Weights of a small encoder-decoder audio transcriber.
Data: trained on read English sentences (LibriTTS-R), 15625 training examples, 54.1 epochs.
Rows from block 2 of the audio encoder, named by matrix and row number. Rows with one number belong to one neuron. Each number is 200 + 20 x the weight over its row's rms, rounded and kept within 0 to 999. All counts start at 0.
# fc1: first MLP up (encoder.blocks.2.ff1.fc1.weight, 640x160), inputs 0-79
# fc2: first MLP down (encoder.blocks.2.ff1.fc2.weight, 160x640, transposed), outputs 0-79
fc1.460,209,229,196,223,209,179,226,159,209,188,219,187,193,227,208,199,188,182,219,178,193,179,157,212,205,221,240,211,197,179,250,195,230,199,218,201,206,209,156,210,163,254,203,208,178,217,218,186,207,159,193,200,209,199,162,212,167,181,191,201,204,193,234,223,171,190,226,200,188,233,244,201,200,214,212,184,188,210,216,191
fc1.461,166,201,191,242,181,196,168,190,187,186,201,167,183,219,204,174,215,201,206,179,154,180,167,181,212,206,232,182,198,176,200,214,171,224,189,228,188,181,171,190,195,192,194,209,199,179,190,186,215,207,201,175,195,200,180,211,216,200,255,204,239,222,181,200,205,221,204,205,177,192,162,220,225,195,216,200,191,192,185,231
fc1.462,200,218,209,211,180,214,188,167,232,170,176,172,182,223,177,215,198,189,198,220,205,178,179,204,247,178,201,181,188,176,233,231,181,210,207,200,207,190,182,180,181,205,221,202,211,190,196,202,201,183,177,166,167,200,243,202,207,200,184,191,222,232,234,214,201,208,179,194,205,195,202,208,192,227,219,189,193,193,207,200
fc1.463,180,230,190,211,267,203,203,205,191,192,171,218,195,227,199,181,176,203,201,203,214,220,201,190,236,228,170,229,195,163,151,196,220,199,230,196,202,164,181,191,172,177,249,164,180,175,190,218,161,198,238,224,202,190,182,214,209,165,194,213,232,196,234,193,189,222,178,213,189,198,176,198,231,206,185,174,199,213,214,183
fc1.464,159,190,198,216,227,210,229,214,164,180,203,173,206,219,205,194,184,228,233,196,206,220,178,183,220,208,205,224,209,209,215,195,197,207,169,200,189,241,201,183,192,190,183,200,216,209,214,198,208,227,230,181,169,143,194,190,144,201,195,193,164,174,208,203,196,259,201,204,160,221,196,200,194,208,224,205,207,225,170,213
fc1.465,194,171,193,200,205,200,143,193,203,195,173,216,167,222,194,171,201,189,199,191,161,170,188,221,219,210,194,209,154,169,167,235,212,226,222,169,195,197,195,205,219,215,193,169,216,181,241,209,192,197,190,213,181,211,200,191,228,226,190,208,193,212,201,247,195,221,159,259,181,176,226,210,215,217,202,198,191,203,211,206
fc1.466,166,205,210,172,207,207,168,214,186,168,176,185,189,182,206,217,182,212,240,218,212,181,204,195,210,229,207,238,212,200,209,237,152,195,184,221,222,207,204,176,203,199,177,189,244,256,174,189,208,196,172,193,174,216,224,200,174,209,221,189,210,193,204,205,208,192,164,210,220,192,145,232,219,185,226,226,208,194,209,199
fc1.467,218,171,203,207,205,204,215,222,239,147,226,214,184,232,193,213,176,193,228,191,190,177,196,177,208,192,203,240,147,192,185,195,234,195,175,228,210,231,173,196,210,176,159,154,202,193,191,212,202,171,173,180,208,183,211,186,212,181,175,229,203,211,208,172,243,183,173,192,193,216,194,209,189,201,191,172,209,192,223,207
fc1.468,217,229,198,196,210,205,208,189,194,187,190,228,192,209,210,187,194,180,193,179,181,215,197,223,202,220,177,189,180,167,250,226,222,216,175,200,245,238,220,198,206,193,189,204,165,221,200,195,207,182,247,209,193,149,191,194,215,195,151,211,213,180,182,222,221,201,212,220,204,191,195,247,199,221,216,186,203,196,209,159
fc1.469,204,188,187,206,171,211,196,231,216,179,206,162,182,204,206,200,203,207,184,211,186,197,203,175,209,181,186,169,222,206,215,170,186,194,168,207,182,202,192,178,205,204,194,198,223,204,217,179,208,204,189,165,186,198,240,207,195,213,171,203,211,187,211,206,193,231,192,199,201,221,211,188,194,202,221,175,160,198,189,191
fc1.470,192,190,198,207,204,223,211,215,175,167,223,186,203,199,214,186,192,200,218,202,221,174,181,217,188,187,220,187,192,201,174,225,196,211,224,231,178,184,188,204,188,196,185,230,229,211,191,171,221,189,202,207,196,166,233,192,185,200,183,192,195,217,234,169,211,213,198,197,204,211,180,194,222,179,207,189,210,203,174,224
fc1.471,185,232,191,191,194,188,206,203,216,166,206,196,186,206,184,162,186,202,192,196,177,193,229,181,190,168,199,230,214,204,210,206,216,213,195,161,202,187,194,182,185,247,221,211,181,201,212,214,201,227,214,192,212,218,207,236,206,202,194,182,192,192,236,207,185,260,172,235,198,200,229,183,212,206,207,161,222,176,220,171
fc1.472,167,193,215,205,205,201,218,212,221,181,185,206,186,234,184,185,180,191,158,174,194,189,219,205,261,204,173,170,197,169,181,194,202,204,199,178,182,213,194,199,227,169,178,194,241,183,189,168,176,208,212,213,224,244,225,202,229,204,183,237,214,230,227,215,189,201,184,216,180,204,198,217,215,227,180,189,212,185,196,196
fc1.473,187,199,188,237,181,229,200,189,201,188,225,212,209,248,153,169,167,183,222,175,207,186,203,181,214,229,170,188,201,173,223,208,208,225,227,181,191,209,177,203,160,182,247,181,176,191,232,238,183,211,189,169,173,162,220,212,182,188,219,210,225,176,223,222,191,231,190,196,188,205,205,189,190,225,195,192,219,208,172,178
fc1.474,186,199,199,198,207,183,228,224,233,216,210,209,203,199,200,193,181,198,241,186,206,216,195,189,245,239,177,220,188,218,180,215,228,191,224,184,213,199,191,204,220,157,220,181,176,190,198,212,212,209,208,225,206,194,219,212,193,169,224,200,221,201,240,206,221,216,196,221,166,191,235,196,192,214,188,188,201,198,188,190
fc1.475,222,182,194,184,225,190,184,212,177,221,188,212,221,189,209,121,217,172,163,202,220,185,192,202,210,214,221,214,192,169,182,201,183,218,229,193,200,205,196,213,169,199,210,191,196,203,223,151,170,208,219,211,223,203,229,187,213,193,240,192,233,199,209,181,187,235,196,197,184,228,206,198,207,215,206,206,190,177,196,202
fc1.476,238,217,203,226,219,209,235,181,196,182,175,213,179,198,185,182,182,216,190,167,197,205,216,197,235,189,174,195,203,191,217,210,201,211,218,178,176,224,195,204,196,203,244,162,200,211,219,164,188,230,202,202,185,221,209,187,203,193,211,199,243,188,219,208,182,211,199,246,202,195,181,204,189,213,200,208,217,227,180,231
fc1.477,185,190,189,172,233,156,199,211,227,217,208,185,193,191,177,219,216,217,185,208,210,186,175,151,208,234,187,171,167,223,148,196,232,205,209,227,221,193,179,196,186,196,225,181,247,200,191,170,218,179,216,199,204,218,202,201,173,200,187,163,190,200,212,187,183,229,209,191,206,215,202,180,194,196,173,195,181,188,181,240
fc1.478,228,191,246,192,187,196,157,213,184,197,175,184,218,207,182,220,194,180,195,180,177,177,219,237,203,178,227,193,193,208,218,226,195,215,235,206,179,206,164,200,166,201,224,192,228,190,200,163,195,225,184,208,203,192,230,200,199,215,222,196,202,214,212,205,206,215,188,222,182,185,137,200,166,196,196,195,175,201,192,167
fc1.479,167,203,195,203,230,199,201,207,183,198,216,180,172,219,199,198,207,221,186,190,190,227,161,190,175,183,196,205,176,202,226,210,149,202,190,183,163,235,203,150,203,236,178,211,193,201,208,223,217,211,212,193,183,173,198,191,192,196,227,180,211,196,215,235,192,236,206,240,177,209,179,229,194,211,216,191,189,203,198,190
fc1.480,193,187,212,235,205,211,164,167,189,211,181,151,207,166,225,191,188,216,199,199,184,145,191,201,205,214,223,189,232,173,173,203,204,205,231,213,169,175,196,186,215,214,203,242,169,159,187,191,185,182,208,229,222,191,193,189,213,217,186,185,203,210,220,191,209,213,203,203,213,181,178,250,232,189,193,189,191,214,196,210
fc1.481,205,231,146,229,228,198,210,178,218,177,221,173,217,243,197,206,195,184,205,191,215,214,239,191,199,239,217,225,207,173,211,199,181,192,212,227,202,199,195,216,211,239,231,198,184,216,165,205,187,180,184,227,204,156,170,195,198,180,184,204,212,175,192,221,184,214,223,248,181,199,198,207,189,222,189,235,213,213,223,179
fc1.482,159,189,196,231,229,191,228,216,153,171,230,171,192,192,198,179,192,196,217,207,201,224,218,169,173,224,190,203,223,202,218,181,180,188,200,170,189,206,200,231,198,210,241,175,188,184,237,236,228,179,189,192,183,174,209,212,169,180,210,187,198,220,204,196,205,191,199,211,193,203,185,228,203,200,205,214,234,199,225,192
fc1.483,192,223,187,202,185,212,166,213,180,214,201,193,176,175,206,195,196,190,207,188,178,202,215,228,211,218,196,170,206,208,222,214,194,214,232,187,202,209,187,194,225,227,196,207,179,170,235,160,203,186,218,183,231,223,228,139,193,205,212,205,245,200,220,200,218,207,183,235,214,182,149,161,186,217,209,161,177,192,192,196
fc1.484,225,211,198,195,206,225,166,234,186,192,195,176,199,200,218,172,203,219,233,223,203,170,199,223,229,165,169,217,224,184,193,193,224,190,209,228,174,211,194,198,206,207,177,200,189,210,208,186,228,194,186,188,196,202,213,166,159,186,177,184,157,210,250,189,233,222,204,186,188,190,165,141,201,212,204,169,205,205,205,213
fc1.485,204,188,183,181,214,215,200,183,202,231,160,212,185,191,206,200,197,236,201,176,228,187,173,192,223,240,227,173,184,170,183,203,160,207,235,193,221,225,180,174,214,229,174,188,197,222,197,190,178,224,194,180,194,190,209,216,185,222,216,216,178,203,205,168,188,171,218,184,218,205,204,219,198,189,220,175,188,212,193,186
fc1.486,216,201,180,199,195,211,208,224,217,180,199,231,180,219,199,160,192,213,208,201,216,204,213,188,237,212,169,234,185,193,217,196,187,214,219,159,186,227,171,172,199,217,222,181,184,148,235,209,187,229,203,189,187,195,203,196,201,198,182,203,192,218,229,218,174,232,171,168,193,215,184,189,208,201,218,190,225,207,175,185
fc1.487,193,211,221,185,207,206,194,230,209,198,215,197,179,241,201,197,197,196,205,201,200,182,180,202,201,206,185,215,211,194,179,222,171,211,192,188,195,193,130,195,223,184,171,197,234,228,216,176,204,204,201,191,201,183,228,206,193,234,198,164,222,212,232,199,206,206,190,206,204,193,162,210,214,194,219,188,198,195,203,246
fc1.488,221,179,210,170,196,195,183,247,217,206,188,203,218,209,189,188,182,195,196,189,190,176,186,218,183,222,201,188,217,193,180,206,203,208,210,206,192,210,165,202,212,207,196,194,203,144,176,171,200,150,207,187,196,200,190,201,217,204,200,206,207,244,172,210,202,210,187,200,191,172,203,222,191,210,189,149,225,191,202,180
fc1.489,194,219,203,215,175,194,206,177,174,211,227,195,197,227,198,169,194,151,215,194,228,198,204,184,214,186,202,192,223,190,198,207,244,211,220,196,190,198,174,178,185,168,177,215,179,183,225,244,168,185,190,219,187,188,204,213,207,149,238,185,209,221,201,190,184,229,197,210,173,200,163,199,222,170,203,207,220,187,188,153
fc1.490,149,202,215,214,157,189,172,216,186,181,196,215,205,216,219,207,188,177,181,197,221,221,227,192,177,212,202,215,180,205,224,178,174,203,183,214,214,167,197,209,221,197,197,187,256,185,219,202,235,171,231,194,230,189,211,181,183,219,200,215,190,214,211,246,203,198,202,210,214,231,174,230,223,195,201,168,237,194,203,213
fc1.491,187,209,215,251,237,185,189,172,176,179,171,147,191,184,198,166,188,209,150,186,173,194,205,196,232,174,202,185,231,186,158,214,155,217,222,184,166,213,180,179,198,221,161,196,158,198,204,185,218,192,221,217,203,208,176,204,217,208,209,175,213,219,196,182,227,209,200,190,213,214,187,234,190,211,198,181,210,188,207,173
fc1.492,206,187,177,206,208,211,201,192,208,225,217,184,214,211,202,163,170,204,211,196,189,221,216,213,216,206,193,228,187,197,204,189,201,223,213,211,195,192,199,193,235,240,205,240,186,210,221,203,184,185,169,182,177,153,186,165,186,188,189,179,165,179,222,190,198,242,159,223,204,199,198,190,199,203,202,209,180,204,161,194
fc1.493,205,203,175,221,200,226,203,173,224,185,222,144,191,195,218,189,167,184,212,177,181,182,218,209,219,178,199,227,215,199,201,171,206,239,204,224,205,217,204,164,219,184,179,203,218,214,209,164,233,174,204,199,198,169,178,167,203,202,159,160,193,180,203,173,248,230,159,163,213,196,165,240,185,196,186,188,211,204,214,207
fc1.494,217,207,163,183,208,204,190,229,209,181,211,211,164,212,178,166,176,161,225,156,215,205,217,192,158,228,209,204,163,178,190,173,247,206,205,196,237,143,183,180,189,205,211,182,216,172,221,203,173,178,207,197,196,209,200,184,204,192,205,227,204,224,235,219,222,192,195,201,195,193,184,210,229,180,222,190,229,217,179,202
fc1.495,199,200,198,238,158,201,188,191,191,165,176,205,166,199,195,176,210,177,214,167,217,189,170,223,196,188,218,184,205,228,206,220,195,184,202,225,202,198,229,192,167,205,195,182,224,207,255,187,207,155,219,212,202,179,201,204,195,196,187,217,226,225,195,188,214,204,179,211,185,202,202,153,196,203,204,169,235,202,236,175
fc1.496,189,232,175,248,201,198,185,208,219,193,211,204,185,198,171,187,215,180,210,134,185,194,204,173,217,167,185,162,204,184,173,153,178,207,220,198,194,208,184,205,161,205,195,191,210,182,193,219,190,163,214,194,212,183,183,194,224,215,216,209,207,209,198,189,198,185,197,208,191,223,234,207,196,204,230,172,219,213,224,210
fc1.497,192,225,173,215,247,172,192,197,203,202,211,209,161,226,214,171,187,224,192,200,193,183,187,186,201,187,189,214,186,206,236,212,210,202,189,198,206,198,165,218,189,191,193,203,178,178,246,205,198,155,193,194,224,202,199,221,199,186,161,205,225,188,227,185,232,208,197,224,197,190,224,132,196,211,200,205,207,207,186,167
fc1.498,232,224,187,228,236,207,190,226,209,220,187,195,204,187,215,146,181,167,201,193,216,181,209,217,205,210,164,205,204,198,213,194,202,223,243,201,218,201,187,193,162,195,212,214,234,173,181,224,180,176,210,199,206,197,185,179,211,155,162,208,208,233,229,235,197,218,179,197,195,206,187,217,197,183,173,165,185,203,190,177
fc1.499,173,193,205,179,214,158,206,207,175,159,196,205,166,203,182,206,216,197,156,208,206,203,163,216,214,207,191,175,230,213,197,191,223,180,196,208,209,194,196,179,180,197,180,178,222,237,222,163,233,192,206,214,202,213,221,195,215,184,173,201,216,182,200,175,223,210,196,181,222,181,205,164,188,193,190,209,209,228,202,172
fc1.500,201,220,201,173,221,218,212,184,223,194,226,160,193,176,201,194,208,219,191,204,213,191,224,199,209,166,170,208,206,192,230,194,185,191,206,183,199,241,218,186,199,190,214,209,214,219,204,192,194,190,219,218,218,214,186,145,179,173,176,201,221,213,219,189,174,229,197,241,183,219,197,196,201,183,229,180,221,191,202,221
fc1.501,190,225,246,190,192,190,204,202,215,180,169,179,202,184,194,184,201,172,195,237,196,216,180,209,232,182,208,186,234,181,189,173,213,206,235,193,249,180,202,204,215,237,227,179,179,203,229,203,196,218,216,213,205,186,212,188,186,212,190,215,214,180,249,226,217,188,198,191,208,224,193,220,197,208,209,166,213,189,214,193
fc1.502,192,214,179,250,209,218,230,184,209,204,195,187,196,204,191,188,171,212,249,186,206,176,187,179,216,206,219,210,184,197,241,206,216,213,180,225,162,181,185,197,162,190,244,221,195,205,229,195,206,224,182,193,191,182,200,189,201,142,230,190,168,196,203,159,228,260,182,214,182,188,206,164,235,205,203,189,179,191,200,220
fc2.460,203,229,189,230,157,236,203,179,204,178,185,185,204,188,203,200,212,233,200,174,197,188,231,207,201,200,187,214,165,182,188,224,219,211,197,211,222,195,198,172,225,212,221,205,203,191,214,199,202,210,199,192,189,201,197,170,181,202,195,232,195,215,219,247,149,208,217,186,203,173,201,198,192,223,254,213,190,220,206,220
fc2.461,172,218,219,157,215,205,187,181,181,214,230,221,219,217,180,192,201,253,198,219,179,176,206,210,184,184,209,212,216,235,214,190,198,209,194,180,193,204,197,198,231,190,195,218,184,172,174,180,212,192,196,217,211,205,184,177,186,217,230,162,244,195,192,211,221,170,177,163,225,187,157,233,163,182,199,189,211,199,208,219
fc2.462,200,146,225,210,228,188,162,235,237,225,215,191,221,209,198,200,195,191,191,175,174,179,215,166,233,216,209,179,204,192,181,164,203,202,207,227,202,221,204,200,201,183,168,194,167,212,198,190,185,214,174,189,180,187,171,198,187,195,230,221,202,183,209,177,217,192,185,220,197,186,203,214,216,198,220,204,182,208,191,170
fc2.463,206,189,207,192,182,206,193,171,190,214,208,229,198,179,213,222,229,232,197,204,185,175,203,177,198,185,223,242,176,199,201,206,207,198,201,229,236,243,188,220,194,182,214,203,182,232,204,187,195,205,186,191,196,199,168,202,203,206,228,203,199,218,204,178,213,173,204,178,220,202,211,208,182,194,176,195,219,217,191,211
fc2.464,193,197,225,227,176,208,219,208,214,204,175,167,196,193,204,183,195,229,176,169,218,179,177,221,236,230,184,184,204,189,184,225,214,208,193,188,218,217,212,195,217,191,160,185,217,211,195,186,195,207,222,196,204,192,184,220,231,224,260,217,194,195,185,217,199,207,213,215,184,193,205,241,174,199,200,203,144,179,198,204
fc2.465,183,172,172,216,165,212,152,215,235,230,224,235,205,204,209,201,177,202,215,185,206,202,230,219,187,216,185,188,209,224,212,196,201,222,221,193,193,148,193,190,231,230,202,226,173,187,210,199,177,165,223,199,209,211,202,146,205,185,193,217,180,189,206,206,219,201,172,195,204,187,153,182,220,219,189,164,208,216,233,220
fc2.466,191,198,185,182,192,227,226,200,209,209,226,192,208,187,157,230,161,174,189,175,219,195,217,175,195,205,189,215,206,224,233,204,229,213,175,203,194,188,220,197,203,189,167,178,234,227,150,215,228,206,223,212,188,211,205,191,187,231,185,218,206,182,218,196,209,162,235,200,207,184,168,203,200,179,221,214,183,178,229,185
fc2.467,216,204,198,206,218,192,199,160,166,226,191,192,213,194,189,183,191,219,198,232,217,207,180,229,194,199,233,207,243,190,211,214,183,206,224,198,189,164,236,181,196,216,191,227,173,244,208,192,176,223,180,211,191,199,159,190,206,180,207,207,214,166,215,231,176,176,213,219,178,210,172,228,228,212,198,201,196,187,185,222
fc2.468,214,256,240,189,175,255,178,210,178,208,185,227,227,189,184,230,201,196,235,182,229,229,201,204,198,185,186,214,206,219,198,205,184,214,162,188,235,182,219,181,205,166,218,177,189,210,209,205,199,206,205,219,192,210,195,202,178,215,196,218,195,199,200,210,197,197,216,195,192,172,183,197,184,203,167,205,182,208,183,214
fc2.469,156,202,219,195,209,191,211,216,214,201,209,181,170,188,204,208,228,222,147,162,199,233,211,212,234,206,184,161,214,213,195,221,190,195,197,163,200,203,220,192,193,199,209,181,200,187,189,225,197,240,224,195,182,210,245,209,236,198,242,214,200,235,210,232,173,201,182,194,200,197,148,201,202,179,217,208,214,205,208,198
fc2.470,190,185,236,200,196,187,205,174,201,186,182,234,203,181,186,260,168,188,192,215,178,205,243,226,175,184,207,172,227,215,204,228,194,205,179,210,215,177,222,215,196,212,235,224,218,203,194,225,192,201,210,201,179,154,209,238,210,224,219,218,237,231,158,184,178,202,215,192,216,208,198,218,224,203,209,192,180,205,168,241
fc2.471,210,215,205,216,185,212,179,247,221,206,223,203,197,212,216,197,249,193,191,227,187,202,220,221,168,242,184,207,196,237,173,223,213,192,147,224,218,229,193,216,198,202,215,231,154,194,188,194,217,205,216,160,204,162,196,189,195,212,212,163,195,207,183,218,180,177,206,182,220,191,203,195,192,217,195,183,190,195,225,177
fc2.472,204,185,219,224,216,205,205,202,215,191,200,193,222,209,183,213,171,220,197,173,175,225,204,181,201,205,199,221,234,211,175,223,197,208,223,191,228,198,204,203,202,241,210,203,229,181,196,198,225,224,221,175,164,163,231,206,234,180,188,193,174,219,191,186,202,168,178,164,199,170,178,229,227,224,197,201,193,191,199,181
fc2.473,205,190,209,218,207,224,204,213,189,226,187,194,196,215,191,206,211,221,210,184,234,208,234,187,198,211,195,224,210,198,209,173,206,202,168,233,228,195,204,200,201,190,210,216,198,242,151,192,183,192,256,156,189,192,169,190,182,247,219,199,153,209,190,203,216,217,189,190,166,169,183,221,194,222,209,187,212,240,206,188
fc2.474,189,186,195,202,173,211,191,174,208,189,199,196,193,230,176,194,208,207,206,212,182,229,176,198,171,217,176,171,188,209,199,215,177,189,200,197,266,186,216,252,198,200,190,199,169,208,214,216,197,186,215,212,190,181,194,179,177,196,187,163,227,197,233,199,189,200,198,178,207,178,229,228,176,221,195,207,200,177,209,188
fc2.475,210,228,196,203,205,194,201,198,199,197,218,191,210,197,215,215,210,201,199,190,164,218,210,198,177,159,188,188,184,202,225,199,214,200,178,241,202,179,257,180,175,215,202,193,211,239,184,179,193,221,221,211,184,225,225,208,206,226,201,192,212,222,197,165,218,175,200,195,225,184,213,211,189,230,175,224,222,194,191,215
fc2.476,240,175,210,186,186,211,243,203,197,194,180,215,219,201,226,205,205,210,209,184,190,160,182,192,183,207,163,198,224,206,176,170,208,188,171,214,254,214,200,188,213,235,203,199,164,199,190,199,204,174,222,171,159,199,183,206,211,190,221,207,206,203,204,200,201,169,216,207,191,202,217,197,211,218,191,236,182,175,190,211
fc2.477,202,189,171,171,197,222,187,219,181,189,232,182,183,177,192,246,225,212,215,212,186,193,171,184,180,212,191,190,180,231,194,244,213,220,193,229,255,220,217,239,187,189,201,186,208,214,191,201,221,193,190,190,201,210,194,225,217,230,204,182,207,193,228,181,202,208,218,203,220,198,177,210,200,174,185,204,166,160,172,187
fc2.478,174,181,215,192,204,194,200,193,198,184,205,221,249,177,206,204,174,228,179,221,220,203,207,205,153,197,198,171,233,196,170,221,203,212,192,202,211,153,221,211,175,224,213,228,173,226,235,198,141,208,206,218,226,197,218,202,169,205,231,204,202,214,205,163,189,205,204,182,195,203,185,199,174,221,212,224,222,195,190,232
fc2.479,210,212,202,219,178,206,180,177,218,225,193,201,211,199,193,187,191,185,186,218,167,198,181,182,193,203,195,229,202,204,179,211,210,189,210,204,219,232,216,149,201,194,181,225,209,189,188,207,160,192,209,207,192,224,150,192,240,154,212,218,173,187,198,226,197,187,215,234,203,223,208,239,203,154,202,210,178,197,188,197
fc2.480,197,198,220,212,228,218,173,238,205,181,173,209,179,186,200,205,202,210,150,168,155,218,200,193,217,204,169,186,214,225,236,197,206,191,202,207,189,225,209,205,200,213,200,175,233,221,200,179,242,244,227,225,206,252,202,204,190,219,183,176,198,193,223,184,194,191,212,251,211,192,235,203,183,170,173,180,227,196,218,189
fc2.481,211,220,217,215,194,228,195,211,179,181,196,210,209,191,171,223,182,234,182,188,219,209,199,180,189,191,198,182,175,191,180,219,178,225,203,224,193,218,205,175,213,178,205,163,198,219,203,177,217,209,203,211,192,149,191,248,180,214,177,172,183,181,215,238,224,226,211,184,190,186,225,183,208,193,201,202,196,221,207,208
fc2.482,170,211,193,229,203,184,194,206,163,182,203,204,222,160,197,225,206,224,159,204,211,166,221,180,235,194,220,184,182,199,205,194,198,211,233,210,172,229,211,192,219,182,183,207,205,213,226,227,193,212,180,213,207,205,209,227,189,225,170,171,182,213,203,182,216,211,210,206,188,175,236,203,205,192,181,191,197,199,188,163
fc2.483,217,195,191,190,189,199,231,176,212,210,189,215,194,210,188,206,206,226,209,215,170,227,206,185,231,215,199,201,183,237,159,182,214,191,193,188,169,214,235,226,178,221,191,213,183,227,179,202,201,205,165,181,174,183,205,198,212,156,189,189,191,207,203,180,201,181,214,201,224,210,243,206,231,229,183,200,234,194,189,222
fc2.484,172,185,213,205,193,209,197,197,216,174,198,233,178,217,198,201,178,180,184,205,201,212,220,178,234,196,209,204,225,200,163,209,217,212,213,217,221,169,203,187,215,203,206,188,204,211,214,167,200,205,167,180,168,231,168,221,211,203,225,241,167,197,150,206,169,179,164,207,206,197,195,217,197,198,195,210,190,201,186,215
fc2.485,228,225,178,196,225,242,197,182,194,208,192,204,167,196,189,231,174,190,206,203,227,207,162,183,200,195,202,208,206,200,207,193,191,222,220,198,228,193,177,196,204,223,169,184,205,178,210,194,219,180,226,192,207,208,184,214,201,224,193,176,204,228,223,203,179,198,206,230,227,199,199,206,199,198,216,185,218,173,160,205
fc2.486,203,175,205,196,179,182,206,210,177,189,180,224,177,171,202,217,208,227,226,183,197,183,209,212,192,222,205,229,232,187,177,210,200,216,187,231,244,200,195,221,190,200,179,193,180,201,190,199,206,160,199,201,221,196,205,204,222,230,239,179,201,204,178,216,245,227,212,217,199,185,216,196,200,204,208,190,192,222,206,164
fc2.487,221,196,206,202,225,227,233,195,201,193,202,174,195,202,201,236,197,165,243,235,212,230,169,204,234,190,185,237,230,225,189,202,177,198,186,188,224,197,183,189,168,183,165,223,184,231,186,197,218,195,175,187,209,203,194,218,182,218,197,196,213,206,210,195,235,156,215,184,203,213,204,187,191,200,191,189,174,178,218,200
fc2.488,214,200,205,219,190,231,221,202,188,261,222,217,200,202,175,193,214,173,230,200,197,208,209,188,219,217,181,222,212,205,180,211,206,203,217,232,180,193,183,179,178,163,173,247,201,211,240,213,195,188,204,209,211,220,205,203,190,232,162,202,192,178,164,208,220,217,209,206,171,209,154,197,215,201,180,225,196,181,194,219
fc2.489,219,186,224,217,188,207,205,193,215,198,195,209,179,181,216,194,222,181,200,166,190,258,156,203,168,182,164,213,218,179,230,199,196,184,186,220,180,170,191,188,165,213,205,194,191,205,227,213,217,190,193,207,193,218,182,220,194,245,143,184,190,193,167,207,200,242,185,195,192,222,204,195,210,192,203,217,205,191,155,205
fc2.490,173,214,229,188,210,201,200,193,183,191,182,178,190,217,214,223,195,195,196,227,203,208,213,203,189,176,178,196,235,228,179,221,168,194,234,173,208,190,206,211,183,187,171,234,216,217,178,187,217,237,219,216,230,196,211,212,222,192,205,230,165,187,165,175,201,214,216,198,178,202,234,195,180,204,198,228,200,191,204,200
fc2.491,243,204,216,197,249,213,188,191,215,218,211,190,208,194,212,210,208,240,176,190,166,199,199,208,212,191,195,172,193,218,229,167,185,217,180,206,226,223,174,212,191,213,202,149,198,219,182,181,226,175,196,232,209,232,201,204,213,214,177,175,195,182,225,157,171,166,191,196,235,168,196,198,187,217,183,180,194,217,204,186
fc2.492,246,169,241,174,197,185,178,197,207,213,199,182,209,171,157,197,203,206,156,196,196,222,192,188,207,205,222,169,182,205,219,207,214,215,200,180,213,192,198,201,201,206,206,183,187,213,203,186,206,203,196,201,187,234,195,170,238,172,218,175,201,208,183,206,169,172,205,209,222,208,206,194,208,175,190,187,215,210,224,222
fc2.493,189,185,201,183,213,191,131,205,230,212,182,215,212,188,201,192,227,192,181,171,165,187,231,196,208,181,195,172,193,220,241,180,221,188,195,160,200,164,203,200,202,189,190,181,179,229,201,196,174,170,211,189,220,178,210,195,211,184,179,165,173,222,221,189,231,208,203,174,204,216,222,195,222,191,217,205,197,175,199,225
fc2.494,195,189,170,196,197,216,194,204,217,194,223,202,196,201,265,190,189,225,227,240,240,174,193,183,203,179,164,234,173,216,174,228,214,201,183,186,201,232,241,187,187,205,183,201,184,188,211,204,225,214,201,220,169,232,178,175,206,195,201,193,177,206,188,205,192,194,187,189,214,196,237,204,160,202,204,190,200,222,230,225
fc2.495,221,212,215,172,224,237,197,188,206,174,179,173,231,200,154,222,217,226,214,209,215,226,220,215,199,170,190,185,212,208,183,181,200,198,217,194,234,206,181,192,187,186,233,207,182,220,169,201,214,183,222,200,191,219,226,187,195,191,204,181,201,191,205,209,183,192,203,181,194,187,191,220,213,209,169,173,194,199,252,230
fc2.496,222,225,203,189,195,205,227,164,167,201,200,197,200,217,220,228,205,230,250,224,217,207,227,175,200,190,201,247,189,192,165,199,194,218,182,159,182,200,223,188,223,210,216,215,195,241,179,156,190,229,225,199,196,221,202,177,195,233,210,201,161,204,195,179,190,224,191,203,197,186,197,191,205,213,200,217,198,198,170,225
fc2.497,181,206,236,176,191,220,198,178,218,176,196,240,199,199,223,236,224,194,249,202,196,221,190,176,207,212,183,230,202,194,189,219,200,205,169,190,234,209,216,204,186,181,214,221,157,214,225,196,193,195,216,178,173,214,195,177,222,220,214,206,206,214,182,231,188,188,212,163,208,218,187,211,162,217,209,166,215,197,238,208
fc2.498,175,215,183,161,187,206,192,178,168,182,169,208,199,195,229,214,233,190,211,233,222,203,203,214,184,195,223,197,225,151,168,223,184,210,198,228,194,207,209,199,187,222,181,177,179,201,196,221,179,194,213,207,222,193,188,174,178,259,203,221,240,174,207,179,207,212,196,154,201,210,230,181,169,236,207,196,204,212,184,188
fc2.499,215,202,231,196,183,237,184,208,210,185,229,223,204,154,185,217,212,199,229,217,220,205,208,204,192,213,196,190,243,229,193,173,194,200,174,261,193,190,229,203,193,201,189,194,159,195,183,192,216,245,215,182,203,228,207,201,197,207,215,194,189,213,222,220,167,154,203,204,227,192,171,213,179,215,199,203,198,205,204,219
fc2.500,172,212,215,181,179,212,195,202,234,182,240,225,223,227,218,195,202,194,197,215,210,194,211,178,180,179,214,200,219,194,244,214,188,211,197,215,205,186,192,193,236,211,233,175,175,204,198,171,180,197,211,194,207,182,227,214,162,230,226,216,184,209,167,221,166,219,212,181,237,172,197,181,189,138,230,209,186,230,203,199
fc2.501,171,180,206,203,163,218,179,146,180,234,208,173,194,183,191,205,202,228,212,243,184,210,220,201,248,187,219,216,186,189,203,159,206,227,181,193,237,189,206,224,191,178,191,212,209,184,178,224,213,218,201,210,184,188,178,184,215,170,218,219,200,208,222,198,192,207,181,194,215,180,164,218,198,189,198,236,170,178,197,190
fc2.502,162,203,196,206,172,222,225,181,188,186,210,189,179,225,166,230,206,188,220,197,185,198,193,233,192,218,218,183,211,204,206,206,230,200,200,161,203,154,212,199,203,178,232,194,208,212,200,221,176,208,223,185,186,191,211,182,184,228,196,195,179,216,177,180,193,180,199,208,203,188,174,222,174,187,210,212,206,216,197,182